A small image classifier, trained from scratch.
Model: 32-pixel images, arch vit, activation relu.
Training: batches of 64, held-out accuracy 29%.
Rows from block 5, named by matrix and row number. Rows with one number belong to one attention dimension. Each number is 128 + 24 x the weight over its row's rms, rounded and kept within 0 to 255. All counts start at 0. Numbers have three digits each. After the name is the row's rms in percent of the matrix's.
# q: attention query (model.blocks.5.attn.q.weight, 240x256), inputs 0-127
# k: attention key (model.blocks.5.attn.k.weight, 240x256), inputs 0-127
q.110 101:092112129143123122128143118079135154150145145137088152111150124150149115119144133142112186117113126159123089153113125145100194146153149158170166100151141122127138129152126118100121149089174119061170144127162173155150166127092115128168109161128129139122123161108128146159122137143151157136142103130111145139119141121112118108080121112163126084101159130132116129181122133127081121125112
k.110 109:139146125154174068129136122131129123152100150115133109145151162161135106106124153108148137120130126139152100145114121137140096129121124134125119185171088136156130137107079109135117110140107138137118180134104075143121152101144134139074132068103165118132126103118120115114106121141128174124119165147184125171146118098136079133150105162139134122118109126115119110132125117100131151140119
q.111 102:149148080144066095098111082125098059086103129122101118130101085052115128138121128109143148146123149143078125111137173154154107126130125113163139125114169094125118153143106119128129117144120122097159143122153178143154119100161094131141114123139148158107122120111153080138158160147131129153148112108118136105130133164136114135132133105140119084107144132158126110118141117130091088136125
k.111 094:119079150119108102127147174134128127111096126156103111108142101128134081143159127108140100125090105120134165144140171172143132175099094159131114142160113093165160126143144142138132160108166135151093097158139119112130137099152113121162126118121137107131073158171102160118129057104121173146128103138085123167121159091157167096156110120176136122112063141100106113133148138115140123125115
q.112 105:096124131136112147141113126113120128139107121148146129173150119138129122173134111089137127157116139114121137084097170102123098107122142166075141146110116123149098151104123124145127102092148136088109120134106116111142128139111106105135113097119119095131164101180145118164110116177116072140140137121110170149171095136103111133128137100156109105167114194117151123090101138186156174103132
k.112 097:086146123091102149135100150121149097134097168128151120118136136147144164179142134129120087150140122115112065137137126149080136127159152121095124127113108142100096125140141116157116109128172084137139127116093173154166141109155127149145113164136143104134210131134127110157114110101130168073153133127105124103103120159133153164165137153141128132100142105167113157130158141127132110135132
q.113 108:093056087093123114144148141116118098120138123111155146135129153095084127147128123135129121115114159129150138123107150095075125159143147124139154145106141112114098149176120141124113122073106109132124125131166113142135112148131117087120142084128120109095110130123121133121160129136130153136078098141142129114112130107124153135106081115159122142133135107118161108129140126159120137115116
k.113 100:158154114159084109085155126148171116116097110105131133142135121165185094135091140161070110110142159121172111096124126152149124141126169125165095104144162110131135174108122130152142141096178135106150144146147120104178118079119149138107106135145085157152129100133191117160119121134121158134094099086123172135146132139127085113110146142127118145113144169142156098151093123147137133129133
q.114 094:141125121136113144172134140119073155161179112121098167099101116144128134101151138159084140105126125118118126146082147160133083117077122158180154130133162141155141135150145139161059109112144104112121107092138141093133158141148168131150086147126136147124127132137155072133133166116109096147095134157126122135135078128173125104106171163156155102104114100156146141101112153131143137132160
k.114 091:110129149115114135106149135110137119091165117110124131139093133128118115129136123136159175101138115131158089118174109146115087147185152093086109124139119159117113135142110158101109102111154147094106142064123142123153139135132166121112109103099063119169103198143125134159161134122137119114111109133128141143130121134136129101116097129144162124170144136124128154086095114126103093063122
q.115 103:169131136177125107133093132129142109142123141075126116122122139143094154083100150127154112122127120116122119140140148136116107181158115107138095137147121145142127134116117142122122153060112127193166117128139110144130132091157150112137109111163074144164133141146130154099134081122125087128116128162115165150122039146124165164119145167135093152158128082148129159124118117127163125141132
k.115 097:159103115113071096123130132122108098134074079145131109128115151080117107117155165098140141095141147187157156110149093139100170129147143105127160097080111135116142105159157136118150174147144171116118102094113074119105130147143157138113121113166116104113085094146136154141167117101161154146149114125148135096091130161089162172097117120173133099146155134144116078134116113141104121134124
q.116 099:167126112085142148140165149133111048120137126174130157076176145126126157114088156111146138091112114152121117160138126140125158142124153148134126154137132151150133152133129137124130125119172093138172160096113127122146129128138174148131140160131154125106140156137159140105152087062056128106117130127131147130126150115122115125137118113134158166138114126084149123128120137119122115151079
k.116 094:114155135087120168130158151142104129142148137132116102126085075105166152119087113185144150172109129094148098082126117113125108136100155141094097156148147130125124082096134068160114134115152087111083156146141091128109118121143163125150062131070121156102152159117130141153109108107087101175117161132120106135143069134137127158129165106115101107102092135098175157140120065122164133085108
q.117 106:128136086155122141178121134096139110192147147132157102109148110115128137135083123107131072121097107106180165150175110119129136138110163136106117134163146114084092125107133139131091158125172134164097132156090104154095130124126117119096139151118141118115140133115128100103097104138170151097086163139108139168171097154127146133126173135124126121116114118128137133123056122092131126121135
k.117 102:113112101139120133108103125126126100150102130129088135160136149092105145106096162102136085125123159169110113121114138143104113164111109107088100171120118140132133127125114149116168092119124172096118157187144168137116142125160141081102113075107135123071148117105107081132128134122121103111125150102144070129154097109129120146161129127104107128093148118069145125097131148131129122060105
q.118 105:107107167140128121096114149131117128086153165164151113109156131085101114091145142149125120123098126142137163117066135094138128133139118115156134157105124106137127165169168117166158103127140158143137155113130139106143055091096147119094166124164108084102060128129131119091094104166139154120119110130124132139119137093130159100127117168121108089160104110115109137111116132086166161113146
k.118 101:150135135126137107127153124196120099163143113110117103104145085109128143098140122157185135112131112166117161121126080147159133142095138117147115147131133138156154123177135124103130144130192134113137177135184121120146105128114128128071140112152170143121086112131117054154124110128128121110114084071112128121128152121140113130098103154109116116122143128117076092151113138130123150147111
q.119 098:133121120164128124129123129131100150111172125142141128136117140151153149110159107132128112111106133133083163144085110125102148148127102108117119149102143157125132133115160123106122168130175126123125147150160157134146116152135110101098159131111076164113133147089102127134134121144160122129160116125155119081102123132138160145127091098089122147129118109119164121098133144089136087092122
k.119 105:170135146111124151068140124114134145139136080152156111127156168102118127104129174108105144089132119151130131118143152149133117135136172114121132112134135118159121119163095121183127140114086139125128141106085076039138090090083146116111155117139159092154085120115163104160070138141124148076140132126152129124173153155142095133132111142187147129116145157166105098141134139122081130120141
q.120 110:141147096124135141121163094145138109105123133081110101099136146128083123126078123122108148122081141104179111126113156095152147158178145084161130143111102152098158090102105116121125105179120124161137113153142153131155132128121124170154135161125128135094147105120118112135141123072125068100073138160103138169126124138100132104129104107115137196157138130128144157110168122098123122138132
k.120 103:144161137095161148112095120073143150161119084095138123105104120132143149150142141110104093134126105161190106168080157110123138143138105131110113103136107095157174141126116113201158117118146093114118134090146073111115084120126086153165118138097144134149149145126136100119152106130123163134144096163141113138119099123116137114110118124121179141111119138139124146115090133134137136117117
q.121 107:111118105100130109143119164127170087150139153130110132148096138133110109138117122144118151119156119086087101125143116137148109137137138136145141101093153115112090093112152115125091115158120129138104126138118149097139104115156145148135134159110146171127164138131162121136148136124168100099139132118111090114116156142083123100141138158160095159133139129132166150116127111108135186111128
k.121 102:123158146139107171124108122110146139119161098116136158079152116154149082123153085116135106144097095120122130122123148138112133125163124144099165132114133095126123132144158131120089084110151131117133113150095174117147133087154111111081136117118115106133157124193102138114132151088133128109096126134161113142156140121098124106114112119115092103160146146128113095103125119108128148107103
q.122 097:180130155131149148085163118118171128161139132122148097150146148139116140143163160128111142192148118185160168139134106103119140157114097131158101100134154104167111105119128131107077138119089145104133132132128159102118103103115112094121164141125144145124115142111130137118108139120145127076124116152130138114187143167101091106121131133133141156099125109114096136147148160129098141119148
k.122 115:124094128205119068181143084071115157130121110094155134169113137110129121142137100120113125150135154110126158133121112134129125134129107090137152127132118164137124117101130121117105120146112092100112113129109120107184126110108122157125149127140117120107134127117132130130106141116176084140148102104131115127126120136183164087134120141072093145121139088149099112148186110105091138100109
q.123 090:066117114130098144122150093099195126107156179108117102121146128116091142141082156139137124131109130113133097153115109110136103145108120106119113144116125087116166112154128093129096125106151152125107105108082156108132076134113108126146101118150155081152148159103167113095132076117165135141158119170154123131096126156150123150144160094126175117123137175088125154113176124172152122185108
k.123 102:140132122084122152116108156171166107113098175111098080140160102114126201123102148149136137144093087123156130114113116100150098125118128125078133151168120110076085132137102108138132125125147120095152105147127121106106152123173117140145139136120136127115110133154140142154145145160134111114109161144171142097155104102086145145135128148185126118132189134129161112106118138111157104126152
q.124 100:102147142145123144146118091124129123131124137156137148128136153128111092162144159163178105113134112172126099147130121127119115120140122126101133120119144135168121102134146143140115138116086145145193137056111166097154101150100129124115110119126132121116126094134116072151146139098120103117105124134084158098110157101146108074130152101124124154144103120124131083123114130115120135172152
k.124 099:092113140108088124085107134161124128146091139137158115121138155176120183107143140109122155061169136109111119105110125099114089121165130128130142119111162120155153112147076123169136147149131099087126105101125122138111125135116147150106097122106122101141150148100155173124124120123105085152109130154140132118122118151128110148084130114115137170127088144124079138146139102121155101137120
q.125 091:140127125137146127145145123157099144110121142152134108129127113082160143105163159129161124092151157153136088152133159127188134151130103148131098104137140172165145150118130141118157106101092139123118127169133155091107142148132064103145120113136120147109175132097147103136137138146114092134134110091142100131134078130137087124164125148134124136112100121153151136124157104145078137082151
k.125 096:140096165089157100108151099157179144113119126149115115084103150102133126090142096079138155121100137151134160153171153168149113148115109137182139157087117119109151090102120097111131142118112118122132152154134088114081138158127118138103074135139102119178122130103127159047108112123161135141096104129121129123113123131083163141137073120123125098110107132138102162117122103113121121117147
q.126 099:138159175093129115092123140158107100122109136057140087095103122158094117134105132147164092117161124093156102154135120140165170104168142106147105173112108118150127157141178152131108078113124082104145120127109119114121103129129110144141150096152131155143120116135159122134149141044133111139169107117145122113076102162092124148103113079122144142127115123116168150157108142101131088148114
k.126 106:193097120172099110151124120156151155132153129132141117086140140140146073097145163118115143104118128162192134129117137117125108099144109146167139136119105124148121107098145135150125144101173124149109096181116094137115141122125111155118127116141112134144150090163145113123164080159125122083121109155134164123128161130136166119155137081111112168133143091168155092101146128172159163145134
q.127 096:122120121129092172112149146110124073086146095117133123147148178129110164162158118125152109180165104085103145137141144149114168172123122119097128121139153179160146129156099113102103130126167082159123146122112121157110151140129159143180128097124110108139170094162133173136174108110094112117159130149105108130149122101094118107103133143109087120117163112105100126101120116115147142159114
k.127 098:170149123137171173141107136131115097103121075073106124119136129145092103151133109115150122112161082119098109136143186137111130120166106158140117137128091113106145133166172094113088088130116080110102116146152108155143165194117137161127152140113132136125121121138142105144171146126135095138116152166135192126130132129050118141106121127122137144140125149146131096080147147117138147096119
q.128 104:171113099133127123139173174153101150201110141120090145137121154131124138178141104102144108128129107178138086108135150099136150128144141144133105152127137110143134117113142106108147120145095126138110129178115107119125163141071136099124169124129100164157128122124128152138136128105100106101153096141133105135136096153165103125096125151150161134092095105109164129106118156114128148085112
k.128 098:094166101129143152126096121137129141112139099135133140142162104104129092122120181142136130116111133108127115133138104141131145119145097153153126114095112131094131198143123138148114097104148115115099180128136136076154155132108156138158082146100126122165125111173124122114126131156150148116113169152120158149119125109143173103123126115118107165142120122108112126126119124119099199117098
q.129 101:143111130128140151137101127118101127118130110102161107157164154138174149115135125110105117145139152161129120122122194128136130156153145152110117151132100158136129142146099145141110140116119132137149114121171157108172170119099148105090127115125155116130147130158116164125144129135138104087128151126120156150143110134135113127138126139151162126136075163122132161155084103140107178119113
k.129 105:065115134124074095113146156143110135119073166139146069129082157123133153138148124092154183107160138102159079139160127138109159113115177162114121114134170128138093155148161144147131116193115099141129138147114109099126112155156113160108148148135140110138149121152138119125145129134171148124144092083089115140108108124104097136105165106165166131131153179135115102165151109115109108136123
q.130 104:130129159135130118136136153100178159166122088142145125136118136139100126154128179107129140158116152132130111130153141119131168106135140108150121131129138120148127119119115190115134149109073133117124157148150125132150152189127177145120117110117144159103133107118144139119104175149187119089114137119110141135090120170126139107097144123114115088095108135139129129070147146092140154137134
k.130 103:134113116128168112131130141119161123117191167123149139138158140156107110100109128103111117129135108091141098119090095167102158129116092173174101174130098105083120127134129141119101103150090090098101122112128099115139148164114131155150138115085103126095146159143093126138150147136073110110160126127148136141147110110116121143079114153156132128135138130111090143100162142159142151103110
q.131 094:110137138132145133136132117163174144119140114141114121123098153137124092114138128128107150140102119118138131165141109124152132100121113154171120128139102121129184093120141155127140103157107156122102146135144109144141120132146127137123165166119187115131149167114130151142108129147177097119132130120120091120104106171165188104142144113149110125074112098126086175142115156139127145079181
k.131 097:091134150127142151115121086139113141103124138138133142133116105088083128111121128095126119109151122154141114140118106135103121131089121141102129143128108143131138131141155136112101066117135163059142177107115116105133110087105134116130152143144121136058117152062135111104131128103124109108102108147138163121091133106146129079137122143124158133110158178114133108128158133156126143144119
q.132 099:095166153123115081146134124145143119144117124159121124154117128110122156119075130163107088129079124125096117145101118140116115169092102122086123114182137162126134126117165142143127154151132155152082138152126130080135071077135121132116171124139090111142201122113132133093130112147107126136163130133127095103133115155130147119155149138125069136101149130124169127157098092122135096126127
k.132 107:126128092118170126116152151131116168134151135156127105118123088119110163114137124089119137104078158144085170138123129121111128117144116129132147135083119139115162131158153165099115141136105143093149136104110126095126124097078133108096126134166164122101103121114141087139122141096110160124103134102174096129136113106157126172105113154125107132133115071098121137085125149144138117124125
q.133 098:149150109121120093132100118127125148145150160138120123147137106150086105134121173141141141095132111182138114134101140176160156159152155127110168142137129151125111162098126155188180154108109105119126120145131116120139122115080140115161086179119136153125168141136121092146114140096151148098143149149157132155135107152163135125105133129140125203140135149121090168145086136144112130114153
k.133 102:148133151107182127147152136144179206161130120118105182130171154131163090124108156124173094086123130100117083136107110081111146152108100103133156146175093081109134157096122148087133139129111140148140193109110171120150149100139082144111140133125090127143161135134080156099104102109100121147139120141119123157114131150147150097102155151131151136068125136129136145144118104128120136102090
q.134 107:122160107137129121148148117084102136109120137137145155115143156136122093124118137111156136134142126150102118118117134168109093081125124150155105115132105130135106078149134128147162112142087117152142111094128118079156129161132153158117107147105145091112130140103152139106098106105135144110113086116157098138135146104140123180124130111168124126124125095141129111157118116081118154134147
k.134 105:083125119185173127162083191090097139107107131129108168154161136114159092187160157129137116117129120111076104116113151091132160108151117142096117179109100137197154126099118129123122114121098107136125100136141146117129122128117143132124108133123145115104147152104096139143123135084095131114125164087133116144096110148145117118068149139124125131116089149105128129125138110116150153133126