config.yaml
model: "image classifier"
norm: "rmsnorm"
qk_norm: true
width: 256
loss: "cross_entropy"
eps: 1e-08
grad_clip: 1.0
lr_schedule: "cosine"
Rows from block 4 of a small image classifier, named by matrix and row number. Rows with one number belong to one neuron. Each number is 500 + 50 x the weight over its row's rms, rounded and kept within 0 to 999. All counts start at 0. Numbers have three digits each. After the name is the row's rms in percent of the matrix's.
After each neuron's rows are labels from the 100 images, of 14976, where the neuron reaches its highest value: "colour at peak" is the nearest of a few named colours to the mean colour under the peak; "place" is the part of the image that holds the peak. Only what is clearly more common there than usual is listed. The data: crops of objects in photos (Visual Genome).
# fc1: MLP up (model.blocks.4.mlp.fc1.weight, 768x256), inputs 0-127
# fc2: MLP down (model.blocks.4.mlp.fc2.weight, 256x768, transposed), outputs 0-127

fc1.90 089:580526531523473488449477510445476436410443547482499439450488523517583521441470468484503456489567573578534467513563455544523457483537503614546537559457415561387448464477514467566524465350409385458508438493444483526458529477449503452506500470484494492470419555555460581430494539486547480647507529448550546519492516553478532434534498511521521427548435444541635497475516521556441486500492
fc2.90 094:418489509509421518488470500522573414481530537544458536531516445517496549571551504483508470491524518534494406500509470542493536474507474614435528591464573486524560494563488598468505469487455457551431592436461520558491486521539524503546597606499548524540558565572506511504495495528466581383417466479433484558462553462563465498451465421474488609375467526441534486427537492560508526441498
colour at peak: pink
place: centre

fc1.216 099:467547497534525553416566470506466498510551485484446498455386589454422556557551504486581492522526616503448417522492454505504538511445509515482522454463548459386445526495513430515581599518508596503500434463502615497598601496455447511456501467492555477512459504562438532523472432403518513558499401407495467516474486514498513509571511511511537504378440470460488460566584508519450545513485
fc2.216 099:505477501476576465610475507584549505477498596468494476559476554452567421533511494491534480440481457581486506490551455506498493486557514466526530492522569425490577515474446542482491563490511506452510434522559561521480517512516564577493465431471454497531552451478537564485463444557487437468523505505551561448469568522504498551496480519561506556516543564550586472504449525536439506503554
colour at peak: white
place: top left

fc1.639 098:430449490501473473555494498522579536542502493475501561429449410513551392485565500483492447491493556535512491524499437623464541506557481518472509548460515449475513433509511355524583515561604456488479474575557459492479472519516488431582513446560472449462516492417466549529510488481557448555558461452382431407434510480528588484528467471504539401449588494479498557506427451509554409427460
fc2.639 101:543583577532455480447508525537452430546559534541518469504450546543495565534496518375550404462500574474479496498423549442530460546489524517541489515504538475483456470483442547456517554527411528500465581463444488516579458444534482484422452489430586510504469469485501513553475538505542510581518489537486540551548564497520393519520504583559396458490419506536496417580512522568524574489555
colour at peak: black
place: bottom centre

fc1.535 103:461474492483497506480465452551477415530473469446594538527550589529499545440482459542555522483649495426550467592488573545500524445564508544508515485463501561535380446456495500456504405519407467542564454563497519586508529516602506471565512564498521511562516516514561469575542503465495480476581565500542529587531552463468456540429487574544572527548490564490521592442545568570489415547488
fc2.535 103:483487451533511551515490535467512467513494555436384413597586565484532474536496485568553489554508475516565582363499570416462484530557452422443485507585398444510569628521490544542494474510536558486520585410500560506493463450531573454457561487401466483525452571530528607439540482506477436525404541450563597455429461492439514480576460489501494457561484521483428491467502508482574534462607
colour at peak: brown
place: bottom centre

fc1.9 104:487570481480422448529396588413434522595474467488537444437487576438466544531455523430538457505500440480502476422509552514534492558480431436443473521451508521559554487527544545559478529439455523517563486547560563553568539547496498482529498579517531547532538475507402509478518413532600461545576412490595511422469452504512439527412493507522385574513480461482570477457518588529517501444513
fc2.9 094:551488555497546415435469447463461543492462495405556543493575479523528601535560519487476502393469557499487508558506505498373467519494488566474520507502419424498544532453452570549537524512501489461530502409481523511439510429519450441485520488600529458514535481493445513513588567402494453509433584529515457504457485530591519526380529509492518453550461545527392526532398518488520383552430
colour at peak: pink
place: top right; top left

fc1.384 103:459365465517416495515462461463422560444500551477552465439501455494608498431430432560525542477485500514606483623441536399504529450548528462511513477494517596511535501489519476481482542514502415556430527551472501606407449558437520475493489437466465500495460444391536541516423639439541489458386417550472453519477450485512468572474526500557426556514466528459459515482499453508493561488468
fc2.384 101:416531533452526447484488477449570565578553415402511521460440403491497530465542514446556424541451495518453482554568476520391477552508482505446506374418426600510505494456474480499568606435496541457439544494520486517576583525456503471540483446486437457484535605450502453536566513523483504518582504505540424532580544522551554477521527469593548481357497483494435522479485578542433463457511
colour at peak: pink
place: bottom centre

fc1.764 099:457578479415541485525446500499542475471542515494512432565508509568427483522510475643469518467504428508452476528571414442422572457485549499517503467492518499510544447495576479563525548484510490479553527527520483555421517495491505413467409489480504529436463506420526500529406558533484473548483507475429519442485565551559488560585514438468464449417450407552512622509427489533565515504505
fc2.764 094:466440474603344403540613454475424524537470454458456615526469431448492556504514505453488485586411547507564427508509565524464498477542573428542461499438594480426545452582524486510468526488534421470463622456531447422443484527470524515542498468484453439544523576514531404489429493412442477503464465479462486572524453492562474493492573533495435453453546544481509521417562507508497527531537
colour at peak: black
place: bottom centre

fc1.354 103:540502477450499499485480468454486462539500567640533486505464487468553518472574518496438526448451413475530528511516468512453556519533488483437515424541452520473538530494392473375540535498507589469460513482592480590557432461432441491491460471561513480620528581490552578535490494468520496554477517528458399442613537556489584499500495540405482495477556589560445456412563561490476530554445
fc2.354 101:438497517525463453441520549563527496490389494491410495501454508431477508489456506545578478494521425537465430411449566591493477596453610548493497438478424535441497441522538521421479534417469483489608393591451506518471512461464569488521470493557477497540439476495465544390534426472515496511509533538438489437478475597559432468522521586432444494551402527471559544526505455492512443510482
colour at peak: pink
place: centre

fc1.538 095:535475520538547508468572538535440455489480501489604508458461541398550539421403475475495560441508496454654588576504572461537485467463432548503476448540389496570599534420511520534506497478558554530516425466487487502514496500519510368500582576581504559517499438446583430530591473508431591544496503479446471524568500623561493529382482457443530471526565445443522455459567458473422499428552
fc2.538 099:426445487465527622436499514474518571542534453435473495523621546584476479543540479471518463503444597464428419475576555577578462473507557418548473486481496507563502483473431524442460487523486556527585464522549509466590520451393581493553506476462453556412467502550525660580511484511552495571616518571621457422494509463493495478465523519553526581525481532540531442506458543497584455507489
colour at peak: white
place: bottom centre

fc1.678 103:469439611468484577459429576487424484481567496491527533587468528502488389531448526545522546526523470441444529560522392482441494481557463567500518472591447490471515501454501487519468597535389477496529447571544486449564494592465538575520531520537409411382459547494483458518508460480560563448535443450419404391458442475413466468593495474586489536530485420503490516515491458516577351520499
fc2.678 106:514539506406669494562548522521563495509493524477504427490549504424529533550474490442415537523528584509535510461505442495453601512555499517483501534470538625543516486527451516524433392534473445493528608545561454529400654512557564501483545426508487489564601477456511536474520419512356372545476521475551567436487423534480495401384580549482562482579581540551482486478558548594473577496515
colour at peak: black
place: bottom centre

fc1.389 104:479514528525511508478512537428557500438523472596480494504514503492519461537528539505465477480458470450543451549492518492591560542591526516411506525473546548430496519383435477485516618529549499541453570427522572551441501554525536491486523448439473491522528550485529502581519357483560556553518544448542491525420506537415523460415541430430510572578558542554462458555469473467460586538482
fc2.389 105:527503533485506541469499462417572521482521520463525525556482566600528479418556500563494576503435443574468479476470435494439509498470421381473478525470460488510549544444497494556549538531522538524552479473543487502517465600544502505433560533457490512497550466494391519438515533539426516454608445491509472460483532504449488601425522502561525500530501556426615480552558519547489508464366
colour at peak: white
place: bottom right

fc1.247 095:442521404552497469476458605549580494541512449537495481616451520509529414617438501504506542457464544444511466413442466382512508465473442514454570487557551543528483544400497406522451544530514510470552465437529401453510562538537526510542515608524448565450535480491524501477604491434531483443520494530474431600550523532551551380446563408514500495492554600556530521564535525404506458435526
fc2.247 099:533496657497548510474478464461504506522361536454462502484542418485476470501521500433542516482538450557420441573502596488512502516488512548544577473455516465508412504469481541526582508534456480530539437544488505442553512547498476426543444407432497527400504517502502519516463612438458464538445466433497479536493525468483530500519530544504470501487493564378471431457402626477412515593485
colour at peak: white; pink
place: top left

fc1.701 097:600530469514483533469465528403473498442499413490560507550567490495532491487506543593480512413393541450536529555520500457461576514570564467438594558520485498558520423401538416603529467526490439503524482549503475496432512515461487533510535397435529501516505521520462454547537494542464508478523413474483517435530633591569530525573481499552508486642400517465490471523493576488499546507471
fc2.701 104:474456512518502455443450481470524451514551555532420545405522505485443446577469520486525509609581517511442371522535452566584407447346511606504365540391501472492590508505393475450464546480494461545465449481508516478464447456583532526506523477551485392506449502485542518518482495506497525499539447491489433519504441474502439524525532459478546557498539512496456589577482479477492416457474
colour at peak: black
place: bottom centre

fc1.555 102:519590613485466583477399554523483415528557610536513417449423513463499486502498548451473586505580576445539594479516543422451603565505541653480520566410448525501495547475491564479530489501548449388512460498601582483543457568523522533435435437474470533498518491538516518474560462487538496564486498560507473517545513448473543536580478548501483393500534411458532491447516540471467503550524
fc2.555 089:586487510418472528514580545512423497499519492483413495467617500493505518569512548518529485610347476643491506569496511464438523495523468457395383488516504463343474565495556493556462535447466484571484394546434628510490498570547531494466553462537428415508493512484487482593463463471578559513633466534567611591517545532461475496527600496490466525511531422523400502500498526544598567479523
colour at peak: white
place: top centre

fc1.495 104:434515475556542564506505466598508496448472418555513494412520492554515581564406482430540467511541546639470556475533430584493381498560464574546505532495490517540537491507503492504491448508487495448518557518551578503491422444466550545584635441452528501578486499478534514523493529557484541480534486519511506450416470467431474456481478512619484407577518553488477469547515514488432529565439
fc2.495 107:578450514495590519532483454406518464455540524609511483469388526465512450494627515459500504461507514455527480442374512513515539511476470442564482507463487536487458447499401480457503476554493453497487561477492492495535487487539484428407475493493523377469446534536460437571525500453519496427544515478537506573431466458546502453527590530556527469617490475433493519422476513508491460410452
colour at peak: black
place: bottom right

fc1.167 103:511530494481502555408490542450481436543462469442448517479451534509509536544418440529496516399490512524632394534543487538566458416615494333481523456486514514511455573513542441459480518500589521559498472480470482501568494454426379482481544460548448407557512540515478515566473462407400578456447452494511455546484500526456482422487488470475509509542518460474495634546491503496462566478486
fc2.167 112:488506540555516456526499447464514514542535609503528488476499513514504505517510574483525483524590489432433452497511479617526478442469470461495506514466526458416526485565591449505611530521474465530501457521482476543452441538400522578568539462471505499386461455454421485412544568562501514441476443516499407536541480430512503524515443551540503509514525514575543435585523490444531497492593
colour at peak: white; pink
place: centre

fc1.244 100:477524583554580545487537422477479491460493597572466531551458502580476448497508439480474447527457627497547431483429532506561455427552433503468465428502471504488441512555502467500481454512516579500443522534580506490531503489532448501523459614422551458536466483510648455496493472474550490467517495449415478494463531595477470426538503616500517410517491534542520450528480442504503438555449
fc2.244 095:490461525539390475483443437537475525506560385526580446425497541406512451465537507456414541479480539464502548452525558548492503516448538456489533581510418505450501470482519653543494488564500440464451460485558511510463417548529484523495599531599534486467460543494498588502452476475496549590449522475469525521577475538623406531519486589527437522481516482497525479472467488500601523475483
colour at peak: black
place: top centre

fc1.695 093:577567518567585504514515511435467467469408440489555541548502499567439517568442454503428513570529458472404433522467416495508444470535507467492547602481568515561468509484570572549447505521508537491471546550392420531493540516517551552520492502503431492573485480508538456510443511465593484486460480449534598454485525600480537469347417524553439458564457526431529526478476539507585481515510
fc2.695 089:568468499485403550505499533502605532498493441589427532434486488474539498406555469528510484438516512498531537470546589466455472487464513498443562559490475472521508524481506453550514515504566543508557450495633549401454523441440470583460589544523588406482479547476510558590522516547480519479491471454550421502425535472542463481550445440491516502575488501587519475496452500509551485573489
colour at peak: black
place: top centre

fc1.631 101:526556518525508504542518544473530536478535450468436526514424490560537501512472432428419490480504536467484500576542507440458475427520494463499491512452544570439525426536566471574500514449402516413455459556452511561545437446509437484553457532499436472511447542539489431457481516490524492509525511375477461435466643522467439489452510461436379469536537466481467415544495436421514440401479
fc2.631 099:604483474453430454543516491549473517432550443573556431516486529469549461448408523501458545499473451490540519500548513605515547467601539431561441550548539469497525467470460479430503493453472520562493502402541505534473555505557447582405546487489534432497568487569460570660527435545361450476498460549454582503618457457528514451484556588450562546493501492465509498523505519476515544538547
colour at peak: black
place: bottom centre

fc1.225 100:485429470523484510570485473497499444511496408582576509551487522439509522467445538405538483464532556432452548518545478556470510610450445474501518501558572538573565540575459482415448597539546528475548502513433484582499498484527482544505516532567444547439403575539486521555491512494567546432427519575565447525528549561548534482513488522552510594580477574483397569461526459425533622613489
fc2.225 105:425529573554493545495516531573539533575494529518437528559570512507506459492468471500433519571631553521572465526449481477498486534461604553495543537501490512477449424478496600518483552427624452462469458562523464426593534526587469499554438527467489535380485646535535519501469563506526502489422510525443497528531513462519442529522483522550540501413541490503438547492519479497487490493486
colour at peak: pink
place: middle left

fc1.445 097:477460487427454512659492527550517555533467496471472479513429550434508566492499546439530526428450405472568507463570557488505530530480446494481490502556522552462515442462561517540507459466466427483553544559515470463586498540605390437456491478549502525410600506503565453397548531594459463503540454587427522404527494573471509498381520460491533548443604507549526541421410527459483522486428
fc2.445 095:513436552626450516461485472457457578464559530528544501456506563555497416522463530463416415426471529558456501496396431520449437501538513505634546428482453512455539429573555559474471570546453486555545548373388476591467489494424500490446490522492458500546511417463497504487535423511454539489478531463564465488466497459481548506576490475497457424427511462480419426480581515488432523430527
colour at peak: grey
place: bottom centre

fc1.226 096:516481499499395490577570547475563507582473516539543521544570531489524528495465412536618617451552495523486474411506509550461504521463495586488607565492505508478472525534513582555480465520456537519476487523508312475488586599550461520421626500543460502508526519517478516525458467525500565461497524507538467525568525434474533507487457534491557471389521434557522477489501490509533537557527
fc2.226 094:552513415485510504491496559557610487404419453539409529539497526526458447471462543504530417564620551534511604580503451461567436572412462498543459543522598525489545481494429535477558527490491481562523479460505579459539538528439539515525477485449513412436447503479478492448581461423548501525500496488429519413481403627487498388436540515495503519592502473396451617512521559467530589527506
colour at peak: black
place: top centre

fc1.221 089:437508534546584459571503515453535550501474446536454504483531485512428495515541506428490484512443510496532534427393434447467421482507503503551493540561556470551445495495477557449449439507490418471579512486539500406417409566546513534464429498488569440449449537440550427556559515449532379510526562446443451493522532503548518561490508533498453601564444613544419436501475394517498540443452
fc2.221 092:527470426481465506505514453484399503473464441418404465590475498496416384559603443563548501540474506458592430531511492544441477548462456575444533489498507532513505578442551453463496500458489449422436491469482471451551504455483539531422540489571504431551509474494484461546436504518432580516585461532552534450453614456590492419395541413529547502458397494491451500579428521508495440510540
colour at peak: black
place: bottom right; bottom left

fc1.98 101:453539458479439509559410432632597498444563515621555469436447475461526511506533537491475460450512552480423471444430537490543532432544480580409464567528529439509481553595433395509473501566511526528504493501461496443411530462471486538496515417589543436426463505443497439532436388478481528570527408576470559520605436414493525458532470568627446456516479545479411422459556452516513518483467
fc2.98 095:507528393492487436564466493463453514498420468507494484525550563509512536470531493542532472523476447452492482584469442531474569420487437479428460406499550394561629568523595448538499531406521599517499415495405457475490560396427555443518539526524501502500465552428535530528581534446474504506563506449410425531506441542562425539569471483366432443539563464449527481470495545551523371586522
colour at peak: grey
place: centre

fc1.550 101:498540403484395486396441519523384517488419493564534561477434438511537434507491547462499380509425497481499476538464446593539505493462530466557563430478528520450538504454586486432526467464405577533440465514501544498565519522525410501489462494473439495503502569455449535387477496482437465544436517406584396461533504436460498523485358549429513501545493570481435514489492493528511503540550
fc2.550 093:578414546518483443419502448520476510487488521456488510384474526494554463433457543421548513431484491473385525518469467535480489551512524559520484453524602484402461507608504399485442476480463525530540454449570453586575533506511620523432497501460538493542547513405432503493489504557561499544504523499568530509484567465443533527438452450538467418595460449507534488529435474492528504454508
colour at peak: black
place: bottom centre

fc1.622 105:570524538542512508517513537480542535488556559484354481514410473540539532559571397525487526479614579539449442461431451461540519513475526483403410480493566472552521530448435454437467510526520497486550492439448422516448547552504585388405532561568484480543430449429532563556452517505529477444570475471502517522493482474437524499417525571512510458482574527478596413440492509465501585504511
fc2.622 102:568421547343516565482522434402453478567518479594586576540530462428374501509528536552435528501502489582555488554553505493375517505495503530458521454561514520518520520514549473488504485498475538511533490494430566434510369585482482497463446457471475469533505554524499470611523437454470506493361416486499568443512403434505477428517540493512455594450498496528459476439615488511510417545502
colour at peak: white
place: top right; top left

fc1.709 098:545570536533476453504491496553497515518447479525580602574472367464632543424543475527382577436563483548563442413487525491540555575517564572441532523584483538523505473494481468478519544465463400524392427537523558447458449565552438512534518485514499483494404505542441510488491536483563496472492482478448514487433575587468468518496535520535431594481529471468547444517551493468428596525493
fc2.709 102:440474535503467479576471528486464534512518463469547488494612484518508504437551618485621507488377446580392604497494538472475379523593451474602511472426467499394437500461442455554518488509514543528524534484476483478452509521498523440469510488498454453505536591382469538421515499546484566586492457485548504524580430498470506439458529517474540534551434531497479522536458524495532477571507
colour at peak: white; pink
place: bottom centre